Weights of a small contrastive image-text model.
Training: muon at rate 0.0029, 11300 steps, batches of 512.
Rows from block 3 of the text encoder, named by matrix and row number. Rows with one number belong to one attention dimension. Each number is 50 + 10 x the weight over its row's rms, rounded and kept within 0 to 99. All counts start at 0. After the name is the row's rms in percent of the matrix's.
# q: attention query, key and value (stacked) (text_encoder.blocks.3.attn.qkv.weight, 576x192, the q third), inputs 96-191
# k: attention query, key and value (stacked) (text_encoder.blocks.3.attn.qkv.weight, 576x192, the k third), inputs 96-191
q.62 074:32 34 66 72 58 42 46 24 56 51 40 46 32 30 48 42 58 55 31 46 42 50 48 74 50 59 63 42 49 45 43 63 46 36 61 57 36 59 43 50 42 47 44 38 39 59 51 48 59 42 60 37 66 60 49 42 59 50 43 42 57 57 50 52 43 66 58 47 51 54 37 35 60 52 52 44 54 56 69 39 62 50 63 44 65 48 58 51 58 43 34 58 80 64 40 29
q.63 074:48 60 41 41 53 62 54 54 55 50 53 50 35 44 47 54 52 51 29 57 41 43 54 58 62 35 54 50 46 65 69 46 41 49 33 55 61 35 53 39 41 56 55 48 42 55 55 42 30 63 54 62 67 60 48 53 57 60 50 44 54 51 47 43 34 59 56 59 51 46 48 35 59 63 48 32 44 58 50 49 47 49 57 54 59 36 47 59 52 34 31 59 51 43 50 25
q.64 153:56 51 61 44 52 60 37 53 54 39 47 38 51 51 48 30 63 65 51 56 45 49 45 52 40 46 44 44 52 44 55 47 45 59 52 37 76 45 49 48 63 51 66 64 32 42 48 41 59 64 40 46 60 60 36 54 52 62 38 59 64 43 64 47 69 44 39 67 49 37 72 52 59 44 56 48 59 63 47 30 46 48 45 64 64 29 53 24 52 66 54 76 46 49 66 41
q.65 154:67 51 58 52 53 71 43 47 41 30 58 36 50 51 58 66 56 40 51 53 40 59 49 60 42 70 60 43 44 61 51 42 49 43 48 30 79 56 42 55 53 43 34 52 65 45 43 48 31 42 54 53 48 55 53 53 45 45 30 63 67 41 43 37 57 58 51 39 40 51 45 70 59 41 57 32 58 64 57 36 54 67 40 55 60 41 52 50 48 58 36 57 52 48 54 51
q.66 156:46 59 65 54 41 45 63 53 53 47 50 42 57 46 46 66 43 52 37 40 45 42 50 63 60 51 34 38 37 70 36 60 42 62 60 55 45 65 50 56 53 62 48 66 42 62 39 47 54 60 60 43 61 67 51 45 45 50 36 40 60 48 48 51 42 26 51 42 55 56 66 59 51 42 42 61 60 61 48 58 26 55 61 36 67 56 59 47 52 35 56 48 34 50 47 55
q.67 171:55 52 50 57 47 56 47 64 59 60 62 46 59 36 33 54 46 63 41 34 59 40 43 39 64 68 44 46 51 43 42 56 42 44 52 38 32 34 61 56 43 44 53 35 51 49 59 45 56 43 55 46 66 40 26 40 41 60 73 42 35 58 61 47 73 53 47 57 59 57 69 40 55 57 62 53 53 38 63 56 64 39 63 63 45 35 40 38 55 58 33 54 57 51 61 52
q.68 135:33 48 55 46 42 53 45 31 46 55 59 38 44 57 67 62 45 59 61 56 50 51 55 63 57 58 66 57 47 56 54 61 37 53 49 51 47 47 41 35 62 49 53 68 47 50 57 34 60 25 55 55 41 44 40 54 50 58 48 43 59 53 57 43 58 60 33 36 29 62 57 49 57 53 61 51 42 27 34 56 63 56 47 50 56 47 50 57 30 58 56 76 56 50 47 46
q.69 104:41 56 39 38 57 48 51 43 58 55 56 53 61 47 35 39 59 47 43 38 46 52 48 52 54 43 35 60 57 74 41 40 43 50 56 64 52 42 42 54 51 55 40 65 38 39 54 62 53 40 44 53 43 31 54 59 63 32 45 64 60 36 49 55 50 48 61 43 56 32 64 41 46 30 48 44 72 59 52 48 44 68 60 57 61 58 40 38 50 19 43 50 34 52 45 59
k.62 080:52 71 25 47 37 55 44 73 50 69 63 54 61 64 49 59 51 59 54 52 49 57 47 30 26 45 60 39 38 57 49 44 49 52 65 41 58 53 43 51 49 46 50 50 48 44 49 49 53 61 49 50 51 48 59 60 53 53 53 62 44 57 55 48 39 22 57 37 53 62 51 61 49 48 46 62 35 52 42 53 53 35 27 48 46 50 37 54 55 52 65 48 52 44 57 60
k.63 089:57 29 55 49 37 36 39 50 40 43 61 51 62 45 56 31 44 49 58 53 66 61 51 46 47 60 54 46 49 55 49 53 57 62 71 46 56 46 60 56 52 46 44 57 51 48 60 55 75 49 66 46 45 58 52 46 37 37 55 50 54 44 43 30 60 44 50 27 36 53 56 54 44 30 48 45 77 28 38 48 59 60 44 55 46 37 59 45 32 70 55 49 45 45 66 52
k.64 113:51 45 40 45 50 57 34 36 43 57 62 56 35 44 56 35 46 47 62 34 27 41 59 43 61 57 45 39 71 56 56 41 39 59 56 44 46 34 25 67 51 38 40 53 62 56 58 54 40 54 46 37 46 50 61 58 43 51 41 51 60 40 65 57 55 58 51 62 67 69 63 55 54 49 55 34 50 51 49 53 52 45 65 55 38 61 55 58 74 30 44 25 50 50 47 65
k.65 105:42 59 52 48 39 49 79 49 53 49 69 40 66 32 48 47 67 43 61 36 51 44 54 69 55 63 50 47 56 62 38 55 51 40 37 55 65 61 50 52 53 38 57 23 31 50 49 60 43 52 80 59 47 47 51 57 45 54 49 47 31 43 52 51 46 62 59 36 49 53 33 26 37 56 50 43 55 52 32 37 51 55 47 44 39 52 55 70 45 60 51 53 61 49 43 39
k.66 130:45 35 33 48 36 41 53 53 32 51 58 61 70 42 58 48 39 47 55 57 55 35 51 52 55 41 46 49 64 60 37 53 24 56 64 62 67 40 47 63 41 44 56 50 48 43 61 59 50 55 54 54 59 45 40 37 44 45 48 59 56 39 65 65 35 49 56 39 60 54 52 50 52 55 44 57 52 49 45 43 47 44 50 63 56 59 75 60 50 71 48 28 60 44 50 57
k.67 130:64 39 54 54 33 52 49 56 50 59 55 57 18 57 51 54 47 51 58 40 48 59 50 64 40 49 40 47 54 49 51 47 69 56 34 47 53 44 40 48 58 49 33 42 61 59 33 60 69 45 37 50 53 55 59 51 49 40 60 63 57 62 44 48 62 39 40 52 34 50 45 44 44 46 44 38 36 36 51 36 50 61 47 46 59 48 60 56 48 43 43 36 56 32 56 47
k.68 148:61 50 59 45 45 48 30 52 40 59 59 59 34 26 45 40 54 45 36 57 39 57 20 46 72 44 48 55 30 61 58 47 54 62 61 55 50 44 33 54 67 56 37 47 40 49 60 65 46 47 51 41 49 49 55 57 46 55 49 50 50 64 50 77 51 53 68 48 38 51 55 52 40 46 39 51 31 58 58 68 59 51 63 41 55 58 40 46 54 40 78 59 60 50 41 45
k.69 128:52 43 53 50 49 57 67 57 54 69 40 70 39 41 58 40 50 57 53 53 28 55 36 60 44 35 36 46 34 60 38 49 59 54 48 30 46 40 66 38 46 57 56 42 42 78 65 57 64 53 36 56 54 27 68 42 51 53 30 47 44 55 53 40 34 51 37 44 56 40 35 41 40 46 46 37 43 57 48 34 41 53 48 52 56 51 58 46 42 68 59 37 65 55 60 52