Rows from block 2 of the image encoder of a small contrastive image-text model, named by matrix and row number. Each number is 128 + 32 x the weight over its row's rms, rounded and kept within 0 to 255. All counts start at 0. Numbers have three digits each.
After each channel's rows are labels from the 100 images, of 14848, where the channel reaches its highest value: "colour at peak" is the nearest of a few named colours to the mean colour under the peak. Only what is clearly more common there than usual is listed. The data: photos of plants and fungi (iNaturalist).
# conv: pointwise conv (encoder.blocks.2.conv.weight, 96x48x1x1), inputs 0-47

conv.36:097154150117079151121111152097129098135139125110129149099134149158071113062118156124120111115094129112171085207115160143154219086126166102183135
colour at peak: red

conv.14:165078044110142188120142179113101135131125138142097079113120173107130130157186123207130181149108121139141104130086085143131124119178123128099163
colour at peak: purple; pink

conv.33:184157105111139133113135154125099127145107122128180153149053115110142147166078147118060126135119129228131186105103106144087113095092150124164100
colour at peak: cyan

conv.53:193080169135156164109153177077144196142112116133091139137119140176142079099159110106195159149113100151145109145079074125098137115169145135140093
colour at peak: red; purple

conv.84:129129106152131179142115148113143120148135106176110196120148127062120157202168216141141135093112118088150127126182156146103154097175166160143131
colour at peak: purple; red

conv.50:106103174091131109108113135127051074106123145149111142112162093083127105176127150118169097102089112128167198098136101148103103111093128076094196
colour at peak: yellow

conv.35:170147135111173182157099114106157141141101099101105121204098180162192103114125115128147086149106110156083116114096096117130136090142060138096187
colour at peak: yellow

conv.68:198055170084192113131139125166103108108134156094056161145129126097148132111139118121137184108103068127135141087145129089078121167167122124128141
colour at peak: yellow

conv.64:097134163141101125147113212083109134094124148086164109094085179109167098111153162140102134091109136152199119197112154133135130070158150165127143
colour at peak: red

conv.74:110127213099155104145160149179171145129125127102119079076096098192125107157092123131153115167149166111062157136110149149153088105142109072148100
colour at peak: yellow

conv.25:132111139121116124120127104184138125081135101176098154164131142147119154161048122131135149104183123072128123173125130136159241087091130118115093
colour at peak: red

conv.91:138158138118165139101112076095109056118191120144120110127110134158138141131108141163149108131072194155134080114188088114098143067163080087129098
colour at peak: yellow; pink

conv.42:156141126150116092087133117129143207176067088080116150076132115187110109151107109109083134141154131222136114138169100122166128129149173137126124
colour at peak: cyan

conv.72:129111176115104190137126216129145155101071116094134147108150118160097127118043174114126204094144118132111138115120140154095116180144158116138153
colour at peak: purple

conv.5:151195125133124093182130109084095108139148166137138088115162113183095134106119146187159094094190151103111108137110124121138108111211129116128057
colour at peak: yellow

conv.67:160171118090144186124072114096132179130104119167180114138130119149179119156133123117088140126095172245149119116137109142089124105141133165105161
colour at peak: cyan

conv.73:151103138163140153124136059180154126127138145122125132137146148100137110114182069061167091112118088093102140168169203115116163119106103111157194
colour at peak: red

conv.45:131128118108102167122115109059123132088166145141093120168098162164150091086125160159142142167157239152104140120142077109126180155118095092123112
colour at peak: white; pink

conv.13:083108103182134165082128129130106084096123135134090137118078079116141121125145127114180110088144216136110173207111121099127191143129099108154145
colour at peak: red

conv.56:161065086176136124142138255145128056123141171149130098100137117103139116111123103132120094135139105143118147148184141140156143121100140083101121
colour at peak: pink; purple

conv.76:163102133165109114176170127141107138165093136138156087211117092111148135091166152092106202132194131105172160112122141095110097111081125141151169
colour at peak: purple

conv.78:107141116088100203100095089151164082111083182117158106117152137092094091091106194118162175105143122120125151113144153121149106115109120063183099
colour at peak: black

conv.75:154147096134131217175098125136121107166098161163107102137074149054105118140086122143078117116103109161148132103095111135119140110119072192079107
colour at peak: purple

conv.79:118158103101139135102121159101161075157135131152107125185133105089114142149120100153148085085110126143077130140140096154121255133099133145096103
colour at peak: red

conv.24:102106119123104120120176121107101070122063092168152127091101120120124179108121139105179130146116141128116089113150134083069093112136110108151240
colour at peak: green

conv.23:155157074120153144116146151168115200173118098150060098081079122146139094154069093139158090147144144158123091083084125162136158153164144137092129
colour at peak: purple; pink

conv.4:125142141075076141144131071119163183110124204107110124121168183109171170124148126127124118195116148148087178065163133099166126145147128161112115
colour at peak: cyan

conv.34:124100118059130104128115118206129094067069128145105144122185149068153141179090139115139095145078130114099182089121164124112130107102091150120108
colour at peak: brown

conv.82:132122148103073182120097134102114131166089112109165163095198130073135123069087165103092166123081122149107116141137139138075106056103115171125141
colour at peak: brown

conv.69:123157105080149092171108125130040128205182161154147159161148113098150082099117155110126164107120135091112113137101114150150141096207111101148138
colour at peak: green

conv.87:117161138214155116154154123176125116105154140186150089092142120090106114086131118105105138162114219129172154173153135085155122085096145109092122
colour at peak: red; purple

conv.39:161083123191123073142121127157166131123101072082171091091152158096178171106141138091132088129136121185082135109148141133065152110110090108144164
colour at peak: cyan

conv.83:130133160136097134130129233090124129131146119121105131118138131090124114135117114175124136140144108101170119115130143255139075115131107104093093
colour at peak: purple

conv.92:137140162063132094119129111125086021122131162112124139140142119088116124077062134160144119125111134201102141124132125169093128176154145109112070
colour at peak: grey

conv.17:116177113135138103095140122129078145114129173158119114145248111114098134142140122107120146128142084113147144138174085105116222095114108123179119
colour at peak: red; pink

conv.47:141132162178110104132104166112138183132103076186090124124165163136133079109190124138152084128068142073079128130173113136070124080135090138116113
colour at peak: pink; purple

conv.20:125148155149134146127114126163205098124073091126095095103130189130156169161136137127176100124117101092183172111103120106138110203072166130137084
colour at peak: red

conv.3:143100071080185122135149091164135106155113082099128092135166121093182148165136148127114170113144166205140182110130138100155126136108198164156131
colour at peak: cyan

conv.1:127125186094099134102141104138147106124122107113100121100111044099154114071115089122139167097132107105182107240159150133142133117117082146133093
colour at peak: red; orange

conv.28:167152098159158128228154099089117091121115059129144098151132157139202100118133089075158129129133105151163141146127108129075097138144166132089141
colour at peak: yellow

conv.27:166120111149129114145163117116082145176113076176138109084077134108035150170136168159200105152139105162140124143170112102115132141173177138135134
colour at peak: pink

conv.94:159155136153124157111127200098180137158139186112186150138141110153180160107130112087047138118138150139134123164148101200119101076141145130099158
colour at peak: purple