{"translate": 0.12, "vocab_size": 37, "text_encoder_causal": true, "text_encoder_positions": "rope", "nesterov": true, "ema_decay": 0.999}
Rows from block 4 of the image encoder of a small contrastive image-text model, named by matrix and row number. Each number is 200 + 40 x the weight over its row's rms, rounded and kept within 0 to 999. All counts start at 0.
Before each channel's rows are labels from the 100 images, of 14848, where the channel reaches its highest value: "top examples" is what is common among them; "patch colour" is the nearest of a few named colours to the mean colour under the peak. Only what is clearly more common there than usual is listed. The data: photos of plants and fungi (iNaturalist).
# conv: pointwise conv (encoder.blocks.4.conv.weight, 96x96x1x1), inputs 0-47

top examples: order Asterales; family: Asteraceae
patch colour: yellow
conv.9,238,179,252,179,175,244,219,243,190,160,238,175,176,236,197,215,243,194,170,197,189,218,223,213,151,219,269,231,179,236,275,199,218,240,211,164,228,249,157,199,185,185,237,180,191,191,168,220

top examples: order Ranunculales
patch colour: orange
conv.55,223,178,241,223,144,227,215,156,176,194,257,235,183,172,203,207,196,308,188,160,201,284,274,210,265,262,134,244,231,196,219,195,162,136,186,206,259,254,123,244,163,193,232,224,142,233,190,238

top examples: order Asterales; family: Asteraceae
patch colour: yellow
conv.86,199,203,298,188,220,199,230,200,229,187,226,216,208,210,127,162,213,202,142,205,179,163,117,141,187,268,156,248,221,213,227,184,99,183,200,177,234,210,268,201,233,109,175,281,194,191,220,244

top examples: family: Asteraceae; order: Asterales; order Ranunculales
patch colour: orange; yellow
conv.5,176,185,236,212,234,227,299,211,192,209,210,173,183,197,257,176,153,164,268,217,186,237,268,208,191,215,215,181,194,230,196,262,199,122,284,110,160,183,124,231,244,120,218,163,219,231,196,207

top examples: order Asterales
patch colour: yellow; orange
conv.16,222,186,162,141,184,259,138,233,234,220,171,128,153,220,219,226,147,145,177,186,248,160,195,181,157,228,198,229,216,238,125,237,199,209,247,217,194,237,156,229,120,176,225,184,232,146,288,170

top examples: order Ranunculales; family: Ranunculaceae
patch colour: yellow
conv.90,183,208,245,282,190,186,195,212,238,185,272,318,188,210,186,233,195,180,187,203,179,183,263,227,241,188,273,215,197,238,226,191,231,190,185,297,125,145,284,156,231,198,229,217,230,209,207,154

top examples: order Asterales; family: Asteraceae
patch colour: yellow
conv.70,218,245,187,215,206,260,144,253,164,192,223,249,178,266,282,203,187,202,165,254,292,228,137,230,212,203,214,237,221,209,173,241,201,208,294,236,224,184,185,197,244,122,217,208,182,185,243,192

top examples: class Liliopsida
patch colour: cyan
conv.18,254,212,246,236,177,229,156,274,193,219,206,156,170,203,178,205,187,214,201,236,308,206,183,200,186,194,297,265,230,181,233,156,170,263,220,174,212,238,119,212,216,224,164,180,252,160,220,194

top examples: order Asterales; family: Asteraceae
patch colour: yellow
conv.34,198,224,258,226,146,243,191,212,199,170,204,181,147,194,186,226,141,170,199,260,219,247,132,147,192,257,239,178,219,189,206,217,193,178,168,207,197,212,248,214,197,167,211,189,171,201,201,193

top examples: order Asterales; family: Asteraceae
patch colour: yellow
conv.44,168,244,272,159,112,242,111,197,217,206,197,176,123,237,177,224,210,177,198,169,173,205,165,144,244,201,150,204,231,158,135,210,270,201,216,190,197,155,167,275,229,161,221,267,162,176,268,200