config.toml
encoder_arch = "mobilenet_v1"
rotation_deg = 5
cutout = 0.25
text_encoder_layers = 6
text_encoder_bias = "none"
text_encoder_qk_norm = false
text_encoder_parallel_block = false
text_encoder_positions = "rope"
optimizer = "muon"
batch_size = 512
Rows from block 2 of the image encoder of a small contrastive image-text model, named by matrix and row number. Each number is 50 + 10 x the weight over its row's rms, rounded and kept within 0 to 99. All counts start at 0.
After each channel's rows are labels from the 100 images, of 14848, where the channel reaches its highest value: "top examples" is what is common among them. Only what is clearly more common there than usual is listed. The data: photos of plants and fungi (iNaturalist).
# conv: pointwise conv (encoder.blocks.2.conv.weight, 96x48x1x1), inputs 0-47

conv.18:45 51 65 45 50 43 44 59 62 43 51 44 43 52 45 43 69 47 36 34 29 42 58 62 32 43 47 49 52 40 53 31 46 53 60 54 50 51 62 58 53 57 59 63 47 62 47 21
top examples: order Ranunculales

conv.81:41 39 80 49 56 50 37 49 46 70 46 43 59 57 53 44 61 51 58 36 53 41 46 57 54 40 47 61 53 36 43 39 41 53 50 41 46 42 55 57 47 32 35 51 53 38 37 71
top examples: order Asterales; family: Asteraceae

conv.41:77 46 72 55 54 56 77 56 53 38 49 31 50 45 50 49 54 26 42 50 54 56 44 39 53 38 39 48 56 57 55 45 53 60 43 45 39 47 45 57 38 49 46 53 50 50 48 68
top examples: order Asterales; family: Asteraceae; text has "common"

conv.66:37 47 46 37 57 50 65 40 52 41 54 47 51 49 71 42 72 57 60 56 57 46 43 52 45 54 61 70 49 50 38 59 37 48 67 52 47 51 30 56 58 43 42 66 53 63 41 35
top examples: family: Asteraceae; order: Asterales; order Ranunculales

conv.11:40 38 52 31 46 44 54 51 37 42 51 54 32 45 58 43 40 48 43 68 47 45 52 50 60 43 39 53 63 56 53 73 40 70 48 42 65 48 57 33 60 35 52 52 60 58 66 45
top examples: class Liliopsida

conv.62:27 49 49 39 44 48 46 51 50 48 68 62 43 56 41 47 44 35 43 51 45 58 19 49 59 55 49 45 49 55 49 49 70 38 51 36 55 66 64 58 52 55 61 60 69 47 49 46
top examples: order Asterales; family: Asteraceae

conv.58:46 51 49 42 42 53 33 42 44 53 48 72 66 43 57 48 56 67 48 53 47 57 48 51 50 54 29 53 45 56 52 47 62 63 38 56 65 50 66 68 46 32 60 62 63 34 40 40
top examples: order Asterales; family: Asteraceae

conv.29:58 44 74 52 59 46 44 49 32 49 44 60 58 51 53 51 58 48 25 49 39 60 41 49 39 36 60 38 28 52 61 35 55 49 48 51 62 45 50 61 50 52 50 50 75 53 42 44
top examples: order Asterales; family: Asteraceae

conv.71:55 30 65 41 45 36 65 75 54 54 50 39 52 53 56 36 47 50 76 63 53 45 52 58 67 45 49 51 48 47 45 52 49 39 47 65 36 53 42 53 53 50 63 48 49 40 68 41
top examples: order Asterales; family: Asteraceae

conv.8:42 54 54 44 61 57 57 38 56 43 70 63 58 57 51 55 59 62 51 53 35 58 45 70 63 40 38 39 24 50 56 59 56 57 40 59 36 42 48 62 41 55 53 47 45 39 59 65
top examples: order Asterales; family: Asteraceae