config.yaml
dataset: "photos of plants and fungi (iNaturalist)"
encoder_norm: "batchnorm"
muon_scale: "match_rms_adamw"
max_steps: 11300
Rows from block 4 of the image encoder, named by matrix and row number. Each number is 128 + 32 x the weight over the matrix's rms, rounded and kept within 0 to 255. All counts start at 0. Numbers have three digits each.
# conv: pointwise conv (encoder.blocks.4.conv.weight, 96x96x1x1), inputs 48-95
conv.0:105116083166123104143055109190125144145148175110150139122157122078115146154185157121103074145140146119079188181113098164113165114115160087143082
conv.1:099114116094116135093146162112161150179086120074103139113133145100072071155140111100130127118158081098113118110172133094176130114107150140171088
conv.2:116146167099138073097099187120121155148074158148098134157142148098137116156071088097108101116145136102162127135184212166097139133141178076128120
conv.3:099096140115108161116127135149096162129152121110148081153166128094135159151049103082111161149106180140115127135108133113115156128120211142072170
conv.4:126120115179144144090147103078166157156100173128116165133104110154133113111126086105117112085113101114131156142155130049067162165109161130096127
conv.5:112081077105170106093138091111125151171123188119187107141117189127124140090094126132094152078163146124122129077130187111127151177171172108098147
conv.6:118086126159200106086122143196121138151164127111133133112131095181071150065188170129162171146100127126192119068166164096118144121209141162106114
conv.7:127099114127123102113133149056112128194097168106113083132154217084099108136129160160098111115103134178091113158148139117078099161155133127070144
conv.8:102062118135033143148103136113143176172218168203215107161169154128171136109138148061132120151088114153139146177092189110127122129130126144113158
conv.9:081120165085145130100231140113109173155181140195128170082093127111076166103102195134133124141113164150098119133148110140087105169137113078176099
conv.10:083136131140095178169089146114081103177122161085090123125109108101143114107169138074131131148131153111119154079065105125097157139128196099147134
conv.11:223108151135151106082088133131113118118227171162134179159149135131109144083122102108069119188059124124068122197162111075090089152097125092092140
conv.12:126123050065110123114142168160089144086202174120168125197118120183084111097152087145101096092135146119118128091144156146095156111107172101175126
conv.13:106123139156070160085143111048065080144133169163112078109135129170129122132109140110102105180128141135088064136120136086109147147087100064127154
conv.14:120191145160146135092135132088042106125077151155161180171121082154114112200094152088127097092090163137089115134143154134118130159128100117131156
conv.15:186153117128132133090132147134144101115111127124169133158135120159129082127120151105121163177135135147128117172081130164161162132108105055091161
conv.16:100108135125108128106158145146117079164118145154188094103145125141160151167129128101127058100206114143135120094164118143106089138124135064139124
conv.17:124160151159061137139175128035169172152145071122095147130133091120125105140188167174090176165102162131119164146123088127115145143087139099153094
conv.18:164156088157082165142106098141087130134117099185130173161089128096096073181118160127160169093091057149094124097161142135138095141098132171153116
conv.19:156120123159093160083132125130106135140115125136060130133159115178114130131127160115185119072157153174113135132109126143180206120105139086129155
conv.20:152129107118075117075117116105128129135129081082156105147118123096155088042157145110129115114113127135159143149067104126146147109254121148121139
conv.21:140115110129158108118086108126111112122191145080083133115093116114159111150102121079123142093168131173117071128142103187100103100168196162135221
conv.22:152173143113138168140085130140121123151184092143082145104125160068173089121147135113168151065112105140075166175138132164101167104111117103156127
conv.23:113078170084081138083196134113197056174140148109143145172069101092162112128108141097099152086152078118094128093151121091061138108141170126140130
conv.24:144171092134136122100156087128130156147154082166112068166120077087062129183152101086155094140159177182144113145145162121049145194139144210162164
conv.25:131133138139155115098124105121095108100130116248056135157105104181139161104100115113138141142098100086113058101130171133127134117103193113167106
conv.26:096140139213106138119154151111089138112146126128160158123123182152177119077108066105177149137137143159096162085133107165171165137100108118102113
conv.27:098131102125119101085094133109172181173092097113107113120093115091131197113149108113125096083091156090104054076110185133093097105107133095161131
conv.28:106137145145069136144103044137118166123120046109122132125170136206108130174151176137117180151188082120154165169110170149108146153164116116115064
conv.29:155127159106151099070120212152132114113075123121117149123117148135120144115133209115089090174130110067134139107143117130162128105161131143081099
conv.30:160150159101143155111118129174169159104139110104172132138131137192162160157098081157095162079110141188143179126092145124112133144097124148131054
conv.31:105189121145106145149128140121120139049079188132201130067114127105110131102117084126130102152145126198156124158122126218132152139126128105139107
conv.32:101103115155144139072122152138150109135147125207155090111125096115151171125142158127121076116138107117126154112079129190150117208148144059142102
conv.33:179165089152127144060074127132119089101120164143121080120193124077125076165136104077150139122065077143148147124136109159145090120120163169154145
conv.34:140156122054138098090131125233087099119102187148134063153062255120081160073133132146101155148132178107101161101110112086103159181136096145131134
conv.35:192129111145102156128131136126175191062144151111126159107121177081108112115106115172096110164136161148173131171130143119098119141131148175125095
conv.36:147105112100118179093104097171124151101154145103188085109135132138104091085088209108136167122090133151099078121112175129146099171139189150096144
conv.37:158175139140108165095150132160106197116099150080131154103097155073120085162080165090129108168151118131107071137098112113096088154136168130129157
conv.38:189120182105109134148097163146109128122153116125143168166062108120174104166101096132184153099157180166137140138152141113065130179178178169117151
conv.39:132158125164137172183148119148114132120211148134115181135129142090070124177143039198133196077149135157134157176115084081132140105141125093143143
conv.40:120157115129192160166139160084085152152135109161178152157094099121187082099095082102105172148147162121100151167142115144165140095187150120098095
conv.41:099144123082107135180177103136163073178186134132131172126123140054176121129167139172178098160131124140176131118150110085129187112123140099082119
conv.42:128081107130107119101145095090072099195167174112122088144142133138066082081100119097205132144179147137128129099144127136107201143091084133134089
conv.43:085097171099072155113129116106108094139149061118078154144142123065147152121102144101098087136132083161171165105131109094198108077048166098085154
conv.44:172149147136161102150134165139109093133160115174139083159109175099139163109114093096143133183142104113112116102068098138083156114100054106135177
conv.45:117109094147169084073129164071087154152165190110148024159137125126132146140139080121150121191135089153068162095150175159153094094078160092078201
conv.46:125097110119059154127171128095135145138168095139130151131090110160201089118188194180134116085075122128169131158183151090113140145176099112135117
conv.47:136121187127159114131164147162127106130104136098160127118109146090094145123137146131153101131135186100094131134122153096143159131110064068071168
conv.48:059135129152141162131108111147076099203170096125144122177145138160103125105149099160104164143142171091113147150181182124101161113168115099156164
conv.49:204150171101126152136169154147142109158139157136090185136105128077102111143116128162073154110167124182153102116144146106128127087163101153054117
conv.50:133092126112137145177092107139141091088125099128139116181101118147108116144145139154170158157120052129097187122176216168163186117112121152098132
conv.51:127095155072099103096100165086106148119108109164181138176070123065191154139149091176180151127132119107159120134131141152127080136119113062157155
conv.52:134096172157152068150167064071117159139152165136128163112114130169165130119150145077128133133171167084143084106123069185127060066128145146151157
conv.53:132143152136167110138115129105126103079143125133167131158178122069122120173072141118164120091131144089120177139097185117162129112138191120135070
conv.54:129097083123153130192072065135122116136130175113115131154163125120132133126110147150128132185161139084099066144098110102075157088117107152092178
conv.55:134151227112115141142119054114073080120101177163110096126128183099147066122117076121108132076129148126133133104148153115157090122123169115119133
conv.56:112158159123110139098185164163118108093142145134047221153103078103092144142120124079137105146122139071128083078069117117087173169070139147079136
conv.57:162139128076128073079101131184061112128140103204117107091176121118088147161085136085137122107144119097156116175133079123104146104145168104181132
conv.58:118110115099134079183155149107147162142121134144138065183133137103119154059136207075179143144143123115142214082142148158110175136109168132111127
conv.59:130132118174107140105152172144107092125099091132105173119076122104165171115110191110130115112122153134091100171136206115095137170143107078098147
conv.60:104175090118150079103137118097054103146187084203171115145101149078146175107145112160117151180153114103108125143184116091139120141120115185183108
conv.61:100127149118118086166094100150086168065137115087095103120145115140114152120182081109069179118109144062141128100115133099141149111064177120207107
conv.62:096063078112153157117175117095098135166109132073132129150182157095133121142132202131052127209136126122145110157076159078135138100099129136176118
conv.63:215120128191117093193131195133141130159088139160105116145059074130127144117119156150104111176137099131049129092172133157077147235124140106122131
conv.64:168150118113064155137099155107157211091164147110120149167130126092155104156091159047163140102075181137099143193164136068137132117095136165146100
conv.65:121176162133124140142151084132164110117083161102210153128114110157125106162117163134110212132069046138085135101101126089087166126157154127147118
conv.66:070142180098117141198120138108086135099132159147144156068122111189099076095131130093137075170149160144145111172189089153067113157131153087105149
conv.67:113093092104144164129140129069105133195149069131113143105176100121110158106149167110181186132112119114130217175156125086115130160133136125082121
conv.68:152167141121104072069104083130216122099169104105081124073170176103134165148147148083180137142140174168101106129069189131128148140130104131170062
conv.69:174120125112133167167163093080116114109160134122118139120075121087090136017147116149124104109132055169148098136102093135135168085150191092144097
conv.70:121111140167179173087115137143118173132165096128167136116134136179180125147137090079136173092249086119117091099154117104148117107128081071106170
conv.71:147120126090144190085101088135140121111132116101089112168145136144139175095143127143163170115094122124128104122137133131187121126083148151060084
conv.72:140145159070156145150058058139105166149100140103129157158118137078139103163187166102146088135100116144212165124128126160144081141188104122094120
conv.73:112104195101105108119149110116098199154082118134123143135118154126102109166150143139152094131119166156134118119107093068136124224063126130135074
conv.74:110147103077175114122127123124108126116093142147111143166067108122134132138124127144166125089115143130093100095172082144145112116159119112114169
conv.75:105140136042183112165129119084116077143138080148161147132115111112043110102162154138154102094105135155163100092140146101111104118099154134078124
conv.76:192177130160109107098112108133091145215131143080097138148127108116134073075137135138103143079111132104151061198137153122072099121146104118105086
conv.77:100163115121108137121150124130087118161106067138120138132167129097083157132131128151189187082128075119108107109140116143185099095100142129118187
conv.78:116181109120120092125107083137122136098080134107086143134178082102142177078144111091054131153128122197118119091104148130110136179186085144117158
conv.79:105156138126136162125128158115115099044145119090110100089151125114097093120110109128103108102094095140145148149129130063084128146216111159132116
conv.80:120129139103166184098187067131113106127175111116069167178114181122137136115145078067135183136113086167119123128161193154125170144136144063160112
conv.81:097164115143162189164131176143131098105104152149110152113177156141156168148135158141187184066110082130111162164116125142124157137129141070055143
conv.82:113166174151142111172099137142064147119135130117097135195152146140183148132116127065121081097147116196087131102100082146137122132119144106147137
conv.83:180089133126102125088114126154110119163112147110102138112096116163168123098162113202131132100143166120118149114133098118093078094142167119076141
conv.84:195144071109125112149080138077112120117126168130119118108143148086105144121116158131100175102206057163088144163160187121153114123089158166159096
conv.85:236087106110202164152143151127121144142113060124156174047116104120103152097170134090103109130134132137110160122131081108147139115133164096102116
conv.86:142224179147138114131157118121095170108147117150107132118098143114142163165159104122147096120111121144129151114112110120108236075167112102088113
conv.87:171122105083122176182099191069127077154091105129136121089177091174202169101136109149168091147134132152100083180123116101156147112108132103167192
conv.88:071127181176086120093122136141138209198122190171065137104146139122081181105095106112118137138085182090102181080107123164115169142103164153132201
conv.89:136116062063081185149160140168158118173104122141108173081153150100128170119162106118076085098150152096093097115124075127134121167158170157132139
conv.90:126146090127085069104171162118095166092146187161136153073100175119127109111100126079137128097071122122179114158124086109184163163134106175130135
conv.91:148138103075139168140197127114157098121121152118125151127144170059188166126096115168101117094152119109153117155149108111166157129154127077106120
conv.92:158090148085129070138104120097182177212088171139164159101118119098087098085102105131119118077122120180157084126074090182154136149119126121048132
conv.93:084216082074132099112156108156116139150116138196095120160200101062121115099142168127043162150086138149140086114146127103090084105152144189118149
conv.94:141144175111150122118128120135131116132133123156116127097078102143118167134120099137110170125089133060121124169088104162153167179120105153096118
conv.95:145129141137135122112097112078162124091106147163108134157111134107132114122058133107133084136110090159117105141111114146107170143109122091152114